python train.py --model="image denoising autoencoder" --dataset="photos of plants and fungi (iNaturalist)" --train_examples=45211 --image_size=32 --crop_scale_min=0.5 --horizontal_flip=true --rotation_deg=5 --bottleneck="denoising" --downsampling_factor=4 --encoder_arch="convnext" --encoder_isotropic=false --encoder_norm="rmsnorm" --encoder_activation="swiglu" --encoder_mlp_ratio=3 --encoder_inner_norm=false --encoder_drop_path=0.1 --encoder_patch_size=[2, 2] --encoder_depths=[6, 6] --encoder_widths=[96, 192] --encoder_kernel_size=7 --loss="l1" --latent_channels=4 --decoder_norm="batchnorm" --decoder_activation="gelu" --decoder_padding_mode="replicate" --decoder_widths=[32, 64, 128] --decoder_blocks_per_level=1 --decoder_block="basic" --decoder_attention=false --decoder_upsampling="transposed_conv" --init="torch_default" --residual_init="none" --optimizer="muon" --muon_scale="match_rms_adamw" --learning_rate=0.0023 --momentum=0.95 --nesterov=true --orthogonalizer="newton_schulz_5" --adamw_lr_other_params=0.0014 --max_grad_norm=3.0 --ema_decay=0.999 --max_steps=10000 --batch_size=256 --epochs=56.6 --lr_schedule="constant" --warmup_steps=200 --weight_decay=0.09 --adamw_weight_decay_other_params=0
Rows from block 6 of the encoder of a small image denoising autoencoder, named by matrix and row number. Rows with one number belong to one neuron. Each number is 200 + 40 x the weight over its row's rms, rounded and kept within 0 to 999. All counts start at 0.
After each neuron's rows are labels from the 100 images, of 14848, where the neuron reaches its largest size: "place" is the part of the image that holds the peak. Only what is clearly more common there than usual is listed. The data: photos of plants and fungi (iNaturalist). In brackets: how many of the 100.
# gate: MLP gate (encoder.blocks.6.mlp.gate.weight, 576x192), inputs 0-95
# fc1: MLP up (encoder.blocks.6.mlp.fc1.weight, 576x192), inputs 0-95
# fc2: MLP down (encoder.blocks.6.mlp.fc2.weight, 192x576, transposed), outputs 0-95

gate.236,188,196,223,224,199,183,230,199,161,218,193,217,216,185,243,234,200,142,271,174,170,233,233,146,240,185,191,187,241,261,231,188,143,172,227,100,202,154,189,175,148,119,144,177,218,184,166,145,149,222,147,222,133,219,289,211,247,206,152,178,205,248,197,255,268,223,203,203,219,211,192,194,169,148,231,172,157,156,201,202,196,208,174,175,186,187,190,258,182,218,261,105,148,250,233,150
fc1.236,193,267,199,194,194,269,205,178,215,258,254,206,164,270,207,135,185,308,147,195,217,200,185,266,149,209,258,194,277,165,232,209,197,154,140,264,177,126,164,250,180,205,149,242,188,195,229,184,212,172,182,152,197,186,150,160,236,266,240,241,183,155,215,205,156,185,110,183,185,219,273,175,241,265,159,158,219,270,255,268,229,181,235,143,158,253,191,178,149,208,186,181,200,169,183,196
fc2.236,184,196,238,224,253,156,187,143,207,186,142,231,210,247,184,167,222,175,151,255,309,211,168,170,177,239,203,213,262,148,259,230,173,232,185,203,143,248,192,225,155,236,130,221,209,203,214,206,141,258,223,166,177,141,112,250,231,166,149,177,195,199,169,200,177,182,170,242,236,213,201,194,191,216,220,190,172,170,211,144,275,224,228,203,226,227,174,219,205,224,211,174,234,187,231,241
place: top left (50)

gate.518,207,181,147,218,170,217,169,244,253,233,231,251,136,201,187,217,161,136,238,164,209,175,163,153,188,174,188,193,129,227,213,203,189,227,182,214,160,197,180,114,131,125,169,216,242,267,203,169,236,123,261,162,166,193,200,147,161,139,139,167,241,202,174,220,224,247,232,183,142,160,206,176,175,273,150,195,190,192,148,268,232,263,151,232,172,134,221,234,143,204,138,212,210,263,183,191
fc1.518,177,246,211,223,232,150,271,217,163,235,228,178,214,233,211,178,277,174,193,211,184,187,202,176,182,170,227,225,272,162,205,221,257,153,221,148,225,170,189,206,278,235,190,164,238,133,158,222,168,268,156,189,256,213,179,278,162,268,209,224,167,159,219,176,145,196,204,262,231,232,179,180,169,208,284,225,217,280,273,189,230,169,265,200,194,157,160,165,195,237,215,188,243,132,181,215
fc2.518,288,214,168,245,170,183,220,267,162,211,219,182,228,259,226,152,253,150,263,294,218,228,193,164,197,235,203,231,304,270,272,184,158,262,172,172,213,230,159,149,89,283,178,311,228,256,167,236,181,252,249,179,230,206,229,256,203,211,191,155,199,192,235,204,194,171,140,195,192,235,155,228,197,222,224,173,156,158,229,240,200,210,175,173,201,174,211,173,174,160,215,220,197,113,190,168
place: top left (62)

gate.215,211,236,161,214,278,229,270,222,236,193,152,212,179,183,262,204,222,159,196,187,234,251,196,185,250,155,152,266,170,129,155,173,176,143,247,144,247,217,221,140,243,143,246,225,198,195,181,211,169,155,280,143,160,206,221,193,194,301,257,217,235,286,171,234,125,237,183,216,160,215,176,144,174,167,180,204,219,162,249,191,198,198,175,203,168,183,273,169,203,212,200,184,213,158,224,211
fc1.215,232,186,174,190,171,164,271,182,186,281,217,201,182,183,227,199,209,114,188,173,236,192,159,222,286,257,204,180,190,210,165,167,155,187,210,212,167,288,248,202,196,173,280,116,211,181,132,179,145,129,230,181,205,207,111,200,254,208,186,213,202,218,230,153,159,225,198,220,244,200,144,187,118,169,233,161,247,180,234,255,149,196,236,180,148,242,213,224,159,222,148,183,195,218,205,237
fc2.215,194,219,241,128,192,225,223,132,175,217,223,210,265,254,172,175,210,246,242,210,143,163,237,258,205,192,164,233,194,215,245,200,267,241,243,182,301,212,188,173,160,234,224,177,211,165,233,151,198,172,224,175,245,191,196,182,256,157,247,181,210,165,178,252,166,228,176,257,211,179,147,174,228,248,113,201,171,237,162,203,260,137,171,207,272,203,167,185,264,202,232,291,182,191,193,158
place: bottom left (37)

gate.110,263,211,218,166,136,156,165,161,167,157,234,138,188,199,171,234,155,187,229,223,186,200,145,259,238,291,168,161,252,222,181,175,143,176,139,210,240,192,90,237,102,146,207,221,133,200,223,152,205,157,133,222,158,149,230,227,233,183,229,179,212,166,174,179,215,210,214,218,193,165,183,175,162,194,291,192,196,211,215,240,187,265,196,190,205,224,169,168,185,239,201,224,203,210,180,196
fc1.110,262,199,243,228,171,210,132,138,254,217,270,205,198,230,205,213,186,195,183,191,186,194,126,327,207,197,182,144,273,224,178,189,156,219,181,175,256,212,144,226,115,141,143,234,161,198,222,156,207,149,151,248,186,176,167,232,218,220,253,183,206,180,176,202,222,231,166,270,217,127,203,139,139,233,243,186,200,222,219,225,234,251,206,209,136,201,191,225,215,202,199,179,185,240,208,210
fc2.110,119,199,207,201,171,208,96,172,186,212,165,187,222,216,198,273,187,214,175,187,210,220,256,182,184,215,212,229,259,205,217,142,278,197,184,141,231,180,107,177,301,160,217,173,148,225,223,160,248,184,240,194,167,112,180,170,209,107,243,290,214,208,208,166,236,202,179,207,174,147,174,152,151,240,193,265,206,197,166,124,257,132,157,236,207,210,231,207,208,196,236,207,209,181,193,246
place: top right (43); bottom right (39)

gate.372,136,194,233,211,208,146,224,162,223,201,267,154,228,200,163,240,229,180,188,107,220,208,231,111,150,185,185,294,165,208,173,154,202,157,199,181,223,186,285,210,207,241,149,225,218,232,114,254,226,243,120,174,200,174,260,252,238,185,162,216,255,231,242,225,165,274,281,233,172,197,186,260,159,263,186,162,224,150,185,134,249,195,206,189,244,167,210,165,239,263,195,183,197,241,201,261
fc1.372,165,208,266,171,226,201,189,249,185,228,230,121,283,171,196,213,215,176,172,169,105,221,190,161,157,89,241,246,252,209,221,189,229,143,183,147,164,185,252,224,185,218,240,125,227,178,168,225,100,258,151,145,164,192,223,228,167,273,186,173,181,270,230,146,160,285,219,235,213,296,228,195,148,198,190,163,198,142,200,172,255,197,208,237,194,153,182,208,201,210,221,166,125,248,186,209
fc2.372,167,182,127,210,184,213,162,206,103,194,260,244,146,158,168,166,180,239,176,203,191,69,180,184,226,232,207,166,200,191,188,122,199,237,228,198,220,245,227,186,206,175,275,153,213,146,263,204,211,191,181,118,161,146,217,229,175,185,236,179,165,201,240,126,201,208,193,237,219,177,270,155,213,226,210,194,169,170,231,169,169,234,237,126,136,183,196,169,207,203,188,142,173,116,173,151
place: bottom right (33)

gate.44,188,197,167,194,231,185,220,167,85,243,174,158,201,202,212,215,198,174,143,232,153,217,205,237,139,91,161,215,128,131,229,222,209,185,211,184,212,167,135,179,156,87,197,140,257,193,203,272,156,188,163,190,202,190,257,191,102,159,224,210,213,209,209,223,197,203,222,168,226,162,210,135,217,191,207,231,208,233,217,283,264,221,187,192,230,246,241,140,249,222,130,244,189,180,202,156
fc1.44,227,223,213,158,194,211,250,206,173,144,270,214,204,161,181,193,216,124,253,199,210,191,234,229,241,246,273,98,175,216,264,166,228,163,114,220,188,219,191,164,194,230,204,183,262,165,220,173,233,272,141,173,214,175,203,160,223,147,218,229,107,214,227,215,161,243,152,189,150,227,195,227,226,214,211,169,214,213,218,187,226,251,136,249,99,205,162,144,238,191,148,253,236,187,207,157
fc2.44,232,130,119,162,160,149,219,202,161,201,167,211,179,198,247,227,221,139,263,233,206,229,240,98,189,218,279,161,145,202,156,178,180,209,132,188,173,172,180,203,215,252,176,158,228,237,232,204,158,243,255,234,231,168,172,242,121,218,193,152,237,123,179,262,195,195,160,203,230,153,244,259,199,233,240,217,240,169,175,194,222,152,83,232,215,246,160,177,208,235,217,197,151,209,191,155
place: top left (52)

gate.539,223,187,153,256,193,178,225,225,196,211,275,144,264,185,282,220,159,179,231,135,187,189,257,169,207,179,194,138,212,170,210,205,206,152,264,155,221,274,79,169,231,255,125,229,192,171,212,197,195,206,160,212,254,213,222,238,151,212,188,186,193,164,291,255,166,213,135,232,164,182,236,151,153,165,231,242,153,232,157,166,179,235,215,183,200,195,155,192,239,245,217,194,252,179,163,162
fc1.539,208,212,209,143,188,301,233,242,203,202,205,188,207,205,241,171,212,241,217,219,255,217,129,225,229,241,146,194,231,220,186,191,278,215,221,209,136,152,224,188,164,260,205,149,250,225,218,199,193,272,171,135,170,225,175,229,232,288,162,247,189,239,221,198,193,186,243,191,159,188,202,196,204,196,177,200,250,189,234,276,217,189,184,234,166,208,261,204,269,175,212,235,209,210,231,226
fc2.539,177,216,205,185,224,203,153,132,297,157,209,220,216,208,201,270,156,247,132,196,149,221,173,203,165,166,186,118,189,203,272,174,152,235,272,150,191,188,165,247,227,234,190,188,222,161,190,250,213,192,221,214,190,207,244,133,263,201,176,128,122,187,248,268,192,215,229,269,237,196,210,231,270,226,194,223,200,245,181,186,152,216,201,148,203,161,213,260,191,157,234,187,187,281,251,215
place: bottom right (50)

gate.157,245,153,208,156,181,180,191,200,128,171,169,267,162,247,161,221,252,300,213,208,232,178,240,160,191,173,199,160,166,164,299,234,161,229,180,173,195,264,151,178,175,227,209,197,246,207,177,214,243,234,175,177,174,211,191,218,204,207,155,307,246,149,205,148,157,233,288,225,189,175,207,160,199,249,139,221,204,206,203,212,257,196,209,155,265,189,293,221,230,166,129,157,256,188,150,217
fc1.157,96,214,230,179,240,238,187,210,278,230,238,228,188,181,202,202,223,128,246,181,177,245,216,175,211,246,183,191,236,257,165,171,212,177,222,218,234,142,195,292,181,196,179,216,154,198,177,145,194,160,271,172,155,215,216,214,244,154,262,158,108,231,222,276,232,176,150,206,184,257,165,293,183,204,216,199,145,219,193,227,145,212,174,208,191,165,176,161,222,177,261,249,166,171,276,245
fc2.157,177,219,180,133,231,211,240,231,212,185,178,236,222,220,181,171,192,140,163,234,166,175,173,177,174,229,176,215,205,243,151,167,222,224,206,156,238,262,152,257,224,280,224,126,106,166,169,220,117,246,146,192,250,262,145,237,169,211,183,213,193,209,205,150,139,156,228,195,200,152,193,211,211,144,226,213,232,177,190,154,169,272,187,221,272,219,183,148,219,191,52,218,238,197,176,209
place: top left (36); top right (35)

gate.242,237,142,198,189,194,142,165,225,127,187,254,235,143,161,137,164,225,212,145,211,200,192,204,252,175,190,207,135,187,169,191,175,219,203,216,194,208,177,202,192,162,75,256,173,225,252,194,193,264,128,229,160,178,205,203,182,196,172,164,205,212,199,140,232,218,174,238,154,284,175,172,211,193,248,246,171,207,203,192,179,172,216,143,218,202,145,207,130,243,187,199,316,264,251,151,258
fc1.242,207,155,229,122,253,212,242,169,154,156,232,253,185,145,129,157,296,231,202,249,126,173,199,182,187,252,185,221,153,207,201,186,199,195,249,201,213,173,178,235,264,243,245,278,174,222,250,130,209,144,252,221,169,276,174,156,197,174,175,230,221,253,130,182,285,212,144,172,280,230,214,213,263,109,181,244,227,183,220,123,203,173,177,191,242,138,178,308,124,240,216,146,214,192,228,192
fc2.242,163,189,238,154,197,197,229,170,235,246,159,267,168,149,171,119,279,216,214,198,177,213,141,243,208,157,182,206,166,229,116,161,217,194,207,184,155,223,216,204,89,220,160,125,178,227,163,189,227,245,164,185,181,270,262,231,160,112,168,166,164,146,278,253,228,209,214,192,206,260,241,248,292,199,205,226,187,215,235,193,142,277,191,227,247,152,229,165,216,82,212,165,216,196,249,190
place: bottom right (33)

gate.47,190,231,171,173,185,210,203,201,228,206,145,179,181,213,240,233,250,236,188,191,223,184,270,158,131,196,213,148,215,154,240,258,185,187,157,187,199,212,282,199,138,243,241,241,206,194,222,196,249,199,219,130,194,221,269,142,254,189,218,238,168,146,125,215,236,157,129,283,208,122,204,175,198,191,185,201,277,170,194,240,177,160,199,235,176,162,182,279,235,146,221,116,120,157,179,108
fc1.47,231,178,225,209,161,173,236,165,97,225,242,224,204,204,245,149,211,202,233,183,190,220,192,163,264,238,185,223,235,239,172,142,226,224,253,172,176,217,225,156,284,238,155,169,227,235,197,119,195,235,295,180,276,222,215,227,199,172,200,158,219,200,234,209,181,198,190,171,209,311,232,261,227,201,129,185,223,138,191,256,218,220,228,178,244,262,238,162,207,157,221,290,233,185,190,187
fc2.47,191,190,173,128,173,251,279,202,131,152,224,260,162,183,201,205,171,232,146,189,185,202,163,205,259,230,193,247,184,190,165,271,147,221,151,235,211,254,217,215,228,216,86,158,190,208,198,167,206,175,229,183,258,188,266,225,129,198,238,158,174,280,216,131,223,195,230,227,172,302,207,204,241,200,138,198,200,194,158,155,164,164,251,148,196,224,246,178,152,199,132,209,199,224,209,245
place: top right (37)

gate.86,147,168,112,146,235,199,127,163,206,156,153,156,200,178,229,175,235,181,182,162,136,222,258,191,186,180,183,168,115,259,190,244,192,203,200,295,209,220,154,193,235,195,159,199,200,159,286,216,137,213,145,176,239,212,192,190,192,132,162,165,210,215,250,246,237,219,206,195,204,270,122,153,120,217,197,183,202,175,172,254,257,129,226,303,240,182,203,221,179,232,249,165,193,213,171,225
fc1.86,206,175,175,122,225,198,167,207,218,219,145,204,230,183,214,141,240,146,161,188,161,251,249,202,169,187,197,202,128,261,164,238,191,209,154,252,190,177,184,244,274,169,189,187,195,193,267,218,274,194,201,201,275,167,233,228,149,175,155,136,196,257,254,201,237,175,179,174,227,224,189,127,209,251,205,195,237,187,231,229,225,172,205,293,197,302,201,174,168,240,255,152,209,184,184,257
fc2.86,228,170,176,233,192,223,169,195,172,258,298,225,226,209,210,203,223,231,175,233,241,207,172,246,222,213,227,244,176,229,179,185,152,225,204,187,157,163,273,240,264,188,148,175,301,229,203,185,180,156,204,224,160,181,241,225,222,243,229,177,214,178,241,189,223,262,276,175,150,215,186,172,154,255,159,196,263,217,223,287,168,213,222,179,229,186,260,180,204,174,314,155,241,171,287,197
place: top right (43); top left (41)

gate.534,142,157,226,193,245,232,174,266,176,177,248,271,175,238,212,228,225,221,145,257,208,212,139,289,189,236,203,201,252,285,210,297,254,204,164,144,213,148,223,147,228,156,237,262,185,226,191,181,227,186,185,198,177,217,215,227,240,194,162,235,208,159,200,165,235,238,108,190,177,185,195,255,183,175,187,210,256,249,201,162,188,243,226,134,228,234,193,132,270,222,217,190,270,156,223,177
fc1.534,201,215,216,135,250,233,238,208,130,189,237,210,183,179,213,238,244,219,243,210,216,197,144,151,123,183,239,206,204,248,191,230,200,199,213,154,199,187,233,198,154,193,213,266,172,143,208,218,228,178,162,173,189,210,183,221,138,97,197,171,275,132,271,218,228,260,100,206,171,147,211,217,223,202,117,232,184,178,139,181,200,217,197,228,217,276,205,197,170,196,188,171,235,248,166,210
fc2.534,233,193,251,199,199,213,189,155,152,88,172,182,254,157,288,212,196,121,205,185,235,194,224,263,157,239,267,193,221,220,188,177,167,189,215,132,285,176,177,162,137,109,187,287,196,196,175,187,223,179,92,233,217,242,185,182,234,220,173,240,231,148,192,191,194,217,187,147,219,166,137,215,223,206,252,168,203,207,218,180,197,207,170,180,203,194,211,187,156,239,169,156,195,231,266,275
place: bottom right (46)

gate.279,207,136,147,192,178,239,248,251,266,161,179,138,132,162,184,218,180,242,198,156,216,153,218,171,266,203,211,163,167,239,152,156,200,195,157,152,211,126,214,187,176,223,212,235,197,173,272,235,173,206,144,159,191,198,153,217,170,261,206,150,229,189,242,145,164,227,202,190,211,273,211,214,192,233,242,210,195,242,135,241,190,151,183,216,226,260,166,162,233,196,261,172,156,204,237,247
fc1.279,148,188,197,139,181,221,208,192,145,235,217,218,146,165,183,224,202,291,219,255,199,150,245,200,200,230,181,153,190,199,184,134,222,128,212,264,202,176,220,229,219,200,207,241,178,236,178,145,218,147,172,227,345,168,173,233,184,229,202,184,203,143,302,193,222,142,191,155,176,229,265,140,194,169,150,255,223,140,245,171,119,147,265,144,205,169,143,197,218,180,189,156,205,189,233,225
fc2.279,188,228,209,232,246,221,207,249,199,216,209,170,210,217,161,226,246,174,242,252,202,198,172,165,186,237,179,138,181,245,210,136,257,171,209,153,237,171,205,168,142,225,192,203,186,207,187,173,219,178,223,244,192,112,177,226,138,168,140,211,236,198,228,185,222,217,240,266,271,259,212,158,226,155,126,222,254,178,229,160,202,212,202,171,133,197,200,170,201,196,240,178,241,306,273,217
place: top right (54)

gate.125,150,211,227,184,189,261,154,315,238,223,181,200,168,249,184,202,155,202,201,251,188,195,244,237,264,208,223,192,182,204,170,187,244,181,171,204,184,259,223,228,233,205,164,199,225,188,218,264,123,156,242,263,231,131,198,153,164,236,160,233,194,221,187,242,175,251,268,227,156,319,183,178,176,219,149,215,199,216,226,205,180,160,254,156,175,230,148,296,199,214,249,186,202,173,216,188
fc1.125,246,194,212,175,218,173,208,243,271,280,167,218,199,268,206,201,224,267,140,149,210,284,236,297,257,227,264,179,280,174,197,192,216,213,183,201,255,139,203,253,218,169,189,258,215,228,234,211,200,180,212,243,182,198,95,142,217,197,268,226,203,194,207,174,164,200,208,201,192,197,231,153,192,237,225,210,259,207,185,203,200,218,287,171,224,132,202,269,208,202,284,195,198,195,210,222
fc2.125,181,235,176,122,174,191,178,179,136,194,164,194,195,263,172,237,251,202,265,257,178,283,176,167,149,202,171,209,186,235,231,160,167,219,203,205,192,210,196,208,176,176,213,260,192,184,253,193,226,183,282,196,217,215,245,201,143,276,211,271,230,204,200,166,199,186,59,221,164,224,239,190,222,228,274,215,202,146,157,219,215,146,246,130,200,212,222,240,165,262,200,193,204,172,256,205
place: bottom right (39)

gate.158,192,227,234,200,216,179,173,250,252,150,211,197,186,251,188,248,202,149,283,215,188,273,124,206,211,271,206,211,216,168,165,224,185,155,287,164,177,232,213,204,146,206,159,254,162,162,221,263,177,173,262,257,253,188,220,162,190,163,175,181,166,271,174,167,178,213,174,236,232,250,193,209,203,171,280,247,246,202,179,254,176,194,134,205,223,201,169,213,231,180,229,188,190,202,215,188
fc1.158,158,226,221,242,188,157,196,177,175,259,274,187,273,194,150,127,158,219,227,178,190,189,232,190,143,208,172,84,229,202,255,163,199,248,170,190,237,242,205,218,234,216,120,198,142,199,199,216,221,192,181,186,91,219,150,221,137,209,193,279,253,147,185,176,223,173,238,195,150,168,197,71,203,164,216,203,200,247,164,238,100,234,204,211,91,158,202,207,171,234,201,192,202,218,251,235
fc2.158,220,165,205,220,183,230,141,134,174,171,205,142,204,237,223,199,114,211,192,231,247,202,240,222,248,172,183,178,238,154,250,195,200,218,182,47,263,207,239,192,255,255,224,230,159,220,193,195,243,124,271,190,203,191,199,201,295,158,223,215,153,242,213,139,182,247,197,210,187,199,202,182,193,277,190,233,153,225,210,164,218,187,241,228,180,169,167,195,201,208,130,228,171,172,282,199
place: bottom right (42); top right (32)

gate.252,226,154,203,255,251,123,101,216,190,238,173,192,196,198,151,206,217,182,249,177,183,238,237,274,126,253,215,174,283,147,195,176,212,167,168,164,265,224,277,212,228,267,214,176,243,202,149,161,153,179,248,156,208,165,181,225,197,178,292,225,223,190,212,165,171,215,193,153,157,220,231,216,187,249,279,183,198,212,245,156,243,236,166,155,250,187,202,126,219,189,276,230,257,261,217,122
fc1.252,183,199,207,209,222,189,189,240,218,165,227,152,279,243,225,208,226,194,183,264,210,145,223,190,228,79,202,235,197,220,218,229,228,280,239,238,171,166,228,216,173,149,176,208,146,216,196,201,208,262,198,205,186,216,237,131,242,189,209,170,226,220,179,237,207,214,181,272,233,146,236,236,185,175,182,137,231,140,156,232,167,168,215,188,121,154,161,179,146,170,232,177,198,258,247,216
fc2.252,195,260,175,215,201,207,224,242,184,212,200,228,180,217,236,146,200,134,199,171,191,244,196,205,191,161,236,242,181,208,247,272,286,171,259,240,154,185,191,183,217,197,281,182,192,273,230,204,223,133,246,290,159,275,209,183,236,156,170,196,203,175,226,212,139,141,179,169,198,211,186,208,199,144,144,220,202,131,238,223,188,178,182,217,183,241,120,180,205,175,86,288,252,156,191,230
place: bottom right (32)

gate.191,153,237,261,264,163,207,230,186,199,237,249,208,203,154,174,218,202,270,172,104,202,242,127,215,170,179,157,196,139,175,180,219,232,249,226,199,246,147,188,223,158,173,113,187,230,199,146,82,229,227,167,155,130,200,169,292,246,176,166,173,205,183,207,247,230,209,223,163,177,95,195,173,198,171,191,210,214,204,201,172,177,164,249,139,251,263,210,208,147,143,181,223,187,212,208,182
fc1.191,241,203,152,144,187,219,213,203,216,131,208,192,165,166,179,268,260,181,276,194,149,241,225,205,213,188,232,305,230,212,258,158,218,154,197,193,209,250,212,186,202,229,261,202,214,203,214,255,180,158,181,136,210,207,169,134,186,129,253,203,224,180,143,186,197,132,206,187,226,185,227,265,173,191,270,166,215,182,209,265,266,155,189,211,159,108,120,188,227,151,175,230,234,290,204,159
fc2.191,172,169,102,194,274,232,142,186,244,124,116,211,159,224,269,135,169,181,170,219,177,172,137,163,229,256,220,209,206,172,239,190,204,202,226,177,151,205,185,220,196,184,158,190,224,205,202,286,214,225,247,167,235,139,190,267,237,289,227,194,204,158,167,219,202,191,220,169,160,185,218,197,179,214,250,173,151,213,251,193,148,164,249,246,182,118,228,183,218,173,157,236,191,131,251,145
place: bottom left (35)

gate.278,210,205,242,149,218,191,217,221,222,152,218,167,207,206,222,240,256,285,211,208,174,180,210,177,186,198,145,162,165,187,276,200,219,145,220,173,177,200,211,266,261,268,107,174,192,175,150,181,221,202,237,135,182,232,188,249,112,89,110,243,250,139,169,145,137,174,174,204,184,234,229,192,178,198,227,193,174,211,241,230,173,201,216,264,202,133,202,151,226,187,174,151,280,115,171,189
fc1.278,251,192,184,205,166,206,254,192,202,265,181,272,217,240,241,185,185,150,280,181,213,200,178,241,242,255,312,291,211,228,192,102,198,204,218,167,224,131,180,196,195,128,195,229,200,160,250,237,137,231,138,213,216,150,232,206,305,224,237,246,194,213,172,243,220,176,256,186,164,228,172,284,214,155,189,234,262,170,156,213,268,240,211,171,153,241,194,231,138,212,195,269,148,173,190,209
fc2.278,217,225,237,236,214,265,242,157,224,180,184,246,216,163,218,194,243,195,173,223,190,231,214,166,169,183,224,312,229,263,179,240,233,238,208,183,242,244,114,246,116,159,168,209,115,207,221,171,181,206,231,204,148,175,234,178,170,209,212,137,146,202,180,224,213,198,252,276,172,221,191,215,203,188,221,266,249,194,248,215,216,211,176,284,147,196,138,137,171,228,189,130,147,248,117,132
place: top right (37)

gate.58,168,263,164,220,290,194,213,225,254,124,202,158,214,216,202,188,205,211,212,223,222,271,178,191,243,212,148,206,177,223,257,137,165,234,270,146,162,110,196,219,153,210,126,213,168,174,209,206,194,146,224,231,183,262,218,251,202,175,229,175,189,206,178,162,247,184,131,274,266,173,182,218,251,187,216,164,176,193,191,190,187,254,179,284,208,232,190,211,166,179,213,200,175,186,209,152
fc1.58,227,196,201,178,212,214,233,235,122,288,143,255,185,125,181,204,218,160,261,155,174,171,201,141,159,203,209,206,152,155,141,245,214,189,159,172,204,212,240,200,217,227,236,161,214,233,142,228,224,271,201,215,217,235,188,193,190,219,154,247,264,251,181,153,150,243,278,204,226,172,144,255,168,212,198,217,187,217,278,210,251,178,241,209,255,226,223,217,213,230,208,212,217,197,276,129
fc2.58,153,217,204,231,255,273,180,217,179,198,221,199,190,203,270,134,226,173,145,127,160,172,176,252,243,176,225,231,210,252,267,242,231,193,196,266,240,292,165,208,133,205,183,177,260,234,212,193,178,238,132,153,235,227,151,149,223,228,245,247,155,145,179,146,159,210,128,235,153,172,193,202,147,208,175,209,226,231,227,211,145,203,223,233,305,215,214,215,201,155,277,219,128,235,175,172
place: bottom left (37)

gate.48,240,227,226,263,206,157,212,228,196,122,168,151,180,164,317,140,245,191,185,215,253,225,238,149,202,271,212,205,224,213,207,241,183,159,235,187,196,254,240,239,208,210,209,225,226,224,220,251,163,214,149,242,242,182,109,244,166,206,213,240,218,221,213,225,228,174,222,125,155,272,248,223,238,249,173,133,171,217,181,154,256,214,247,234,169,313,170,232,235,147,171,153,180,193,207,255
fc1.48,262,153,228,225,207,163,175,160,170,166,140,194,209,209,203,186,184,237,204,204,243,193,167,212,211,180,196,244,217,214,164,204,244,101,221,214,192,236,337,210,204,206,213,208,213,228,198,226,202,160,198,226,259,181,201,283,163,276,252,234,194,261,224,190,206,164,244,169,267,230,180,257,227,254,187,174,214,215,235,181,66,232,231,238,214,288,170,203,290,230,160,103,266,206,218,238
fc2.48,212,206,176,183,204,211,212,189,149,127,204,246,169,237,163,207,194,214,183,263,152,312,178,220,291,196,175,223,194,238,145,244,175,182,209,233,189,145,203,246,214,206,138,150,190,199,184,182,205,212,247,194,133,117,175,204,249,291,218,193,218,209,195,153,148,244,162,190,199,144,283,190,182,194,139,264,170,144,179,235,230,170,295,200,193,217,223,222,242,187,246,253,123,179,230,198
place: top right (37)

gate.287,139,179,228,188,213,223,236,165,209,185,201,208,211,179,176,182,303,213,142,253,227,169,209,206,227,199,287,279,137,266,176,163,206,135,173,118,175,241,212,258,291,228,172,195,201,158,208,222,210,243,268,204,227,236,168,178,175,229,258,219,227,159,201,235,190,208,195,210,107,234,206,229,178,195,184,129,162,181,198,248,194,164,189,224,216,177,150,175,155,197,161,241,153,256,191,188
fc1.287,185,217,173,166,219,125,190,244,217,178,175,174,241,192,133,242,101,215,234,151,142,161,151,174,166,228,124,162,227,186,196,232,151,247,244,280,176,190,214,204,98,222,255,257,209,177,156,167,186,194,63,147,201,215,251,199,157,187,116,250,202,190,230,238,185,193,229,216,256,122,171,182,177,224,218,201,185,253,158,94,172,202,182,194,204,199,185,215,275,231,242,222,226,189,210,196
fc2.287,198,194,203,217,219,172,155,214,206,186,232,145,200,192,102,190,95,193,110,165,244,211,187,220,245,210,170,245,231,201,194,183,214,192,230,304,223,141,247,254,350,221,236,213,254,218,213,187,270,177,246,205,191,193,233,171,164,187,218,160,230,213,177,190,254,266,188,236,182,155,191,225,180,246,189,204,165,156,143,283,235,216,198,228,177,232,231,236,186,230,194,219,148,225,190,219
place: top right (44)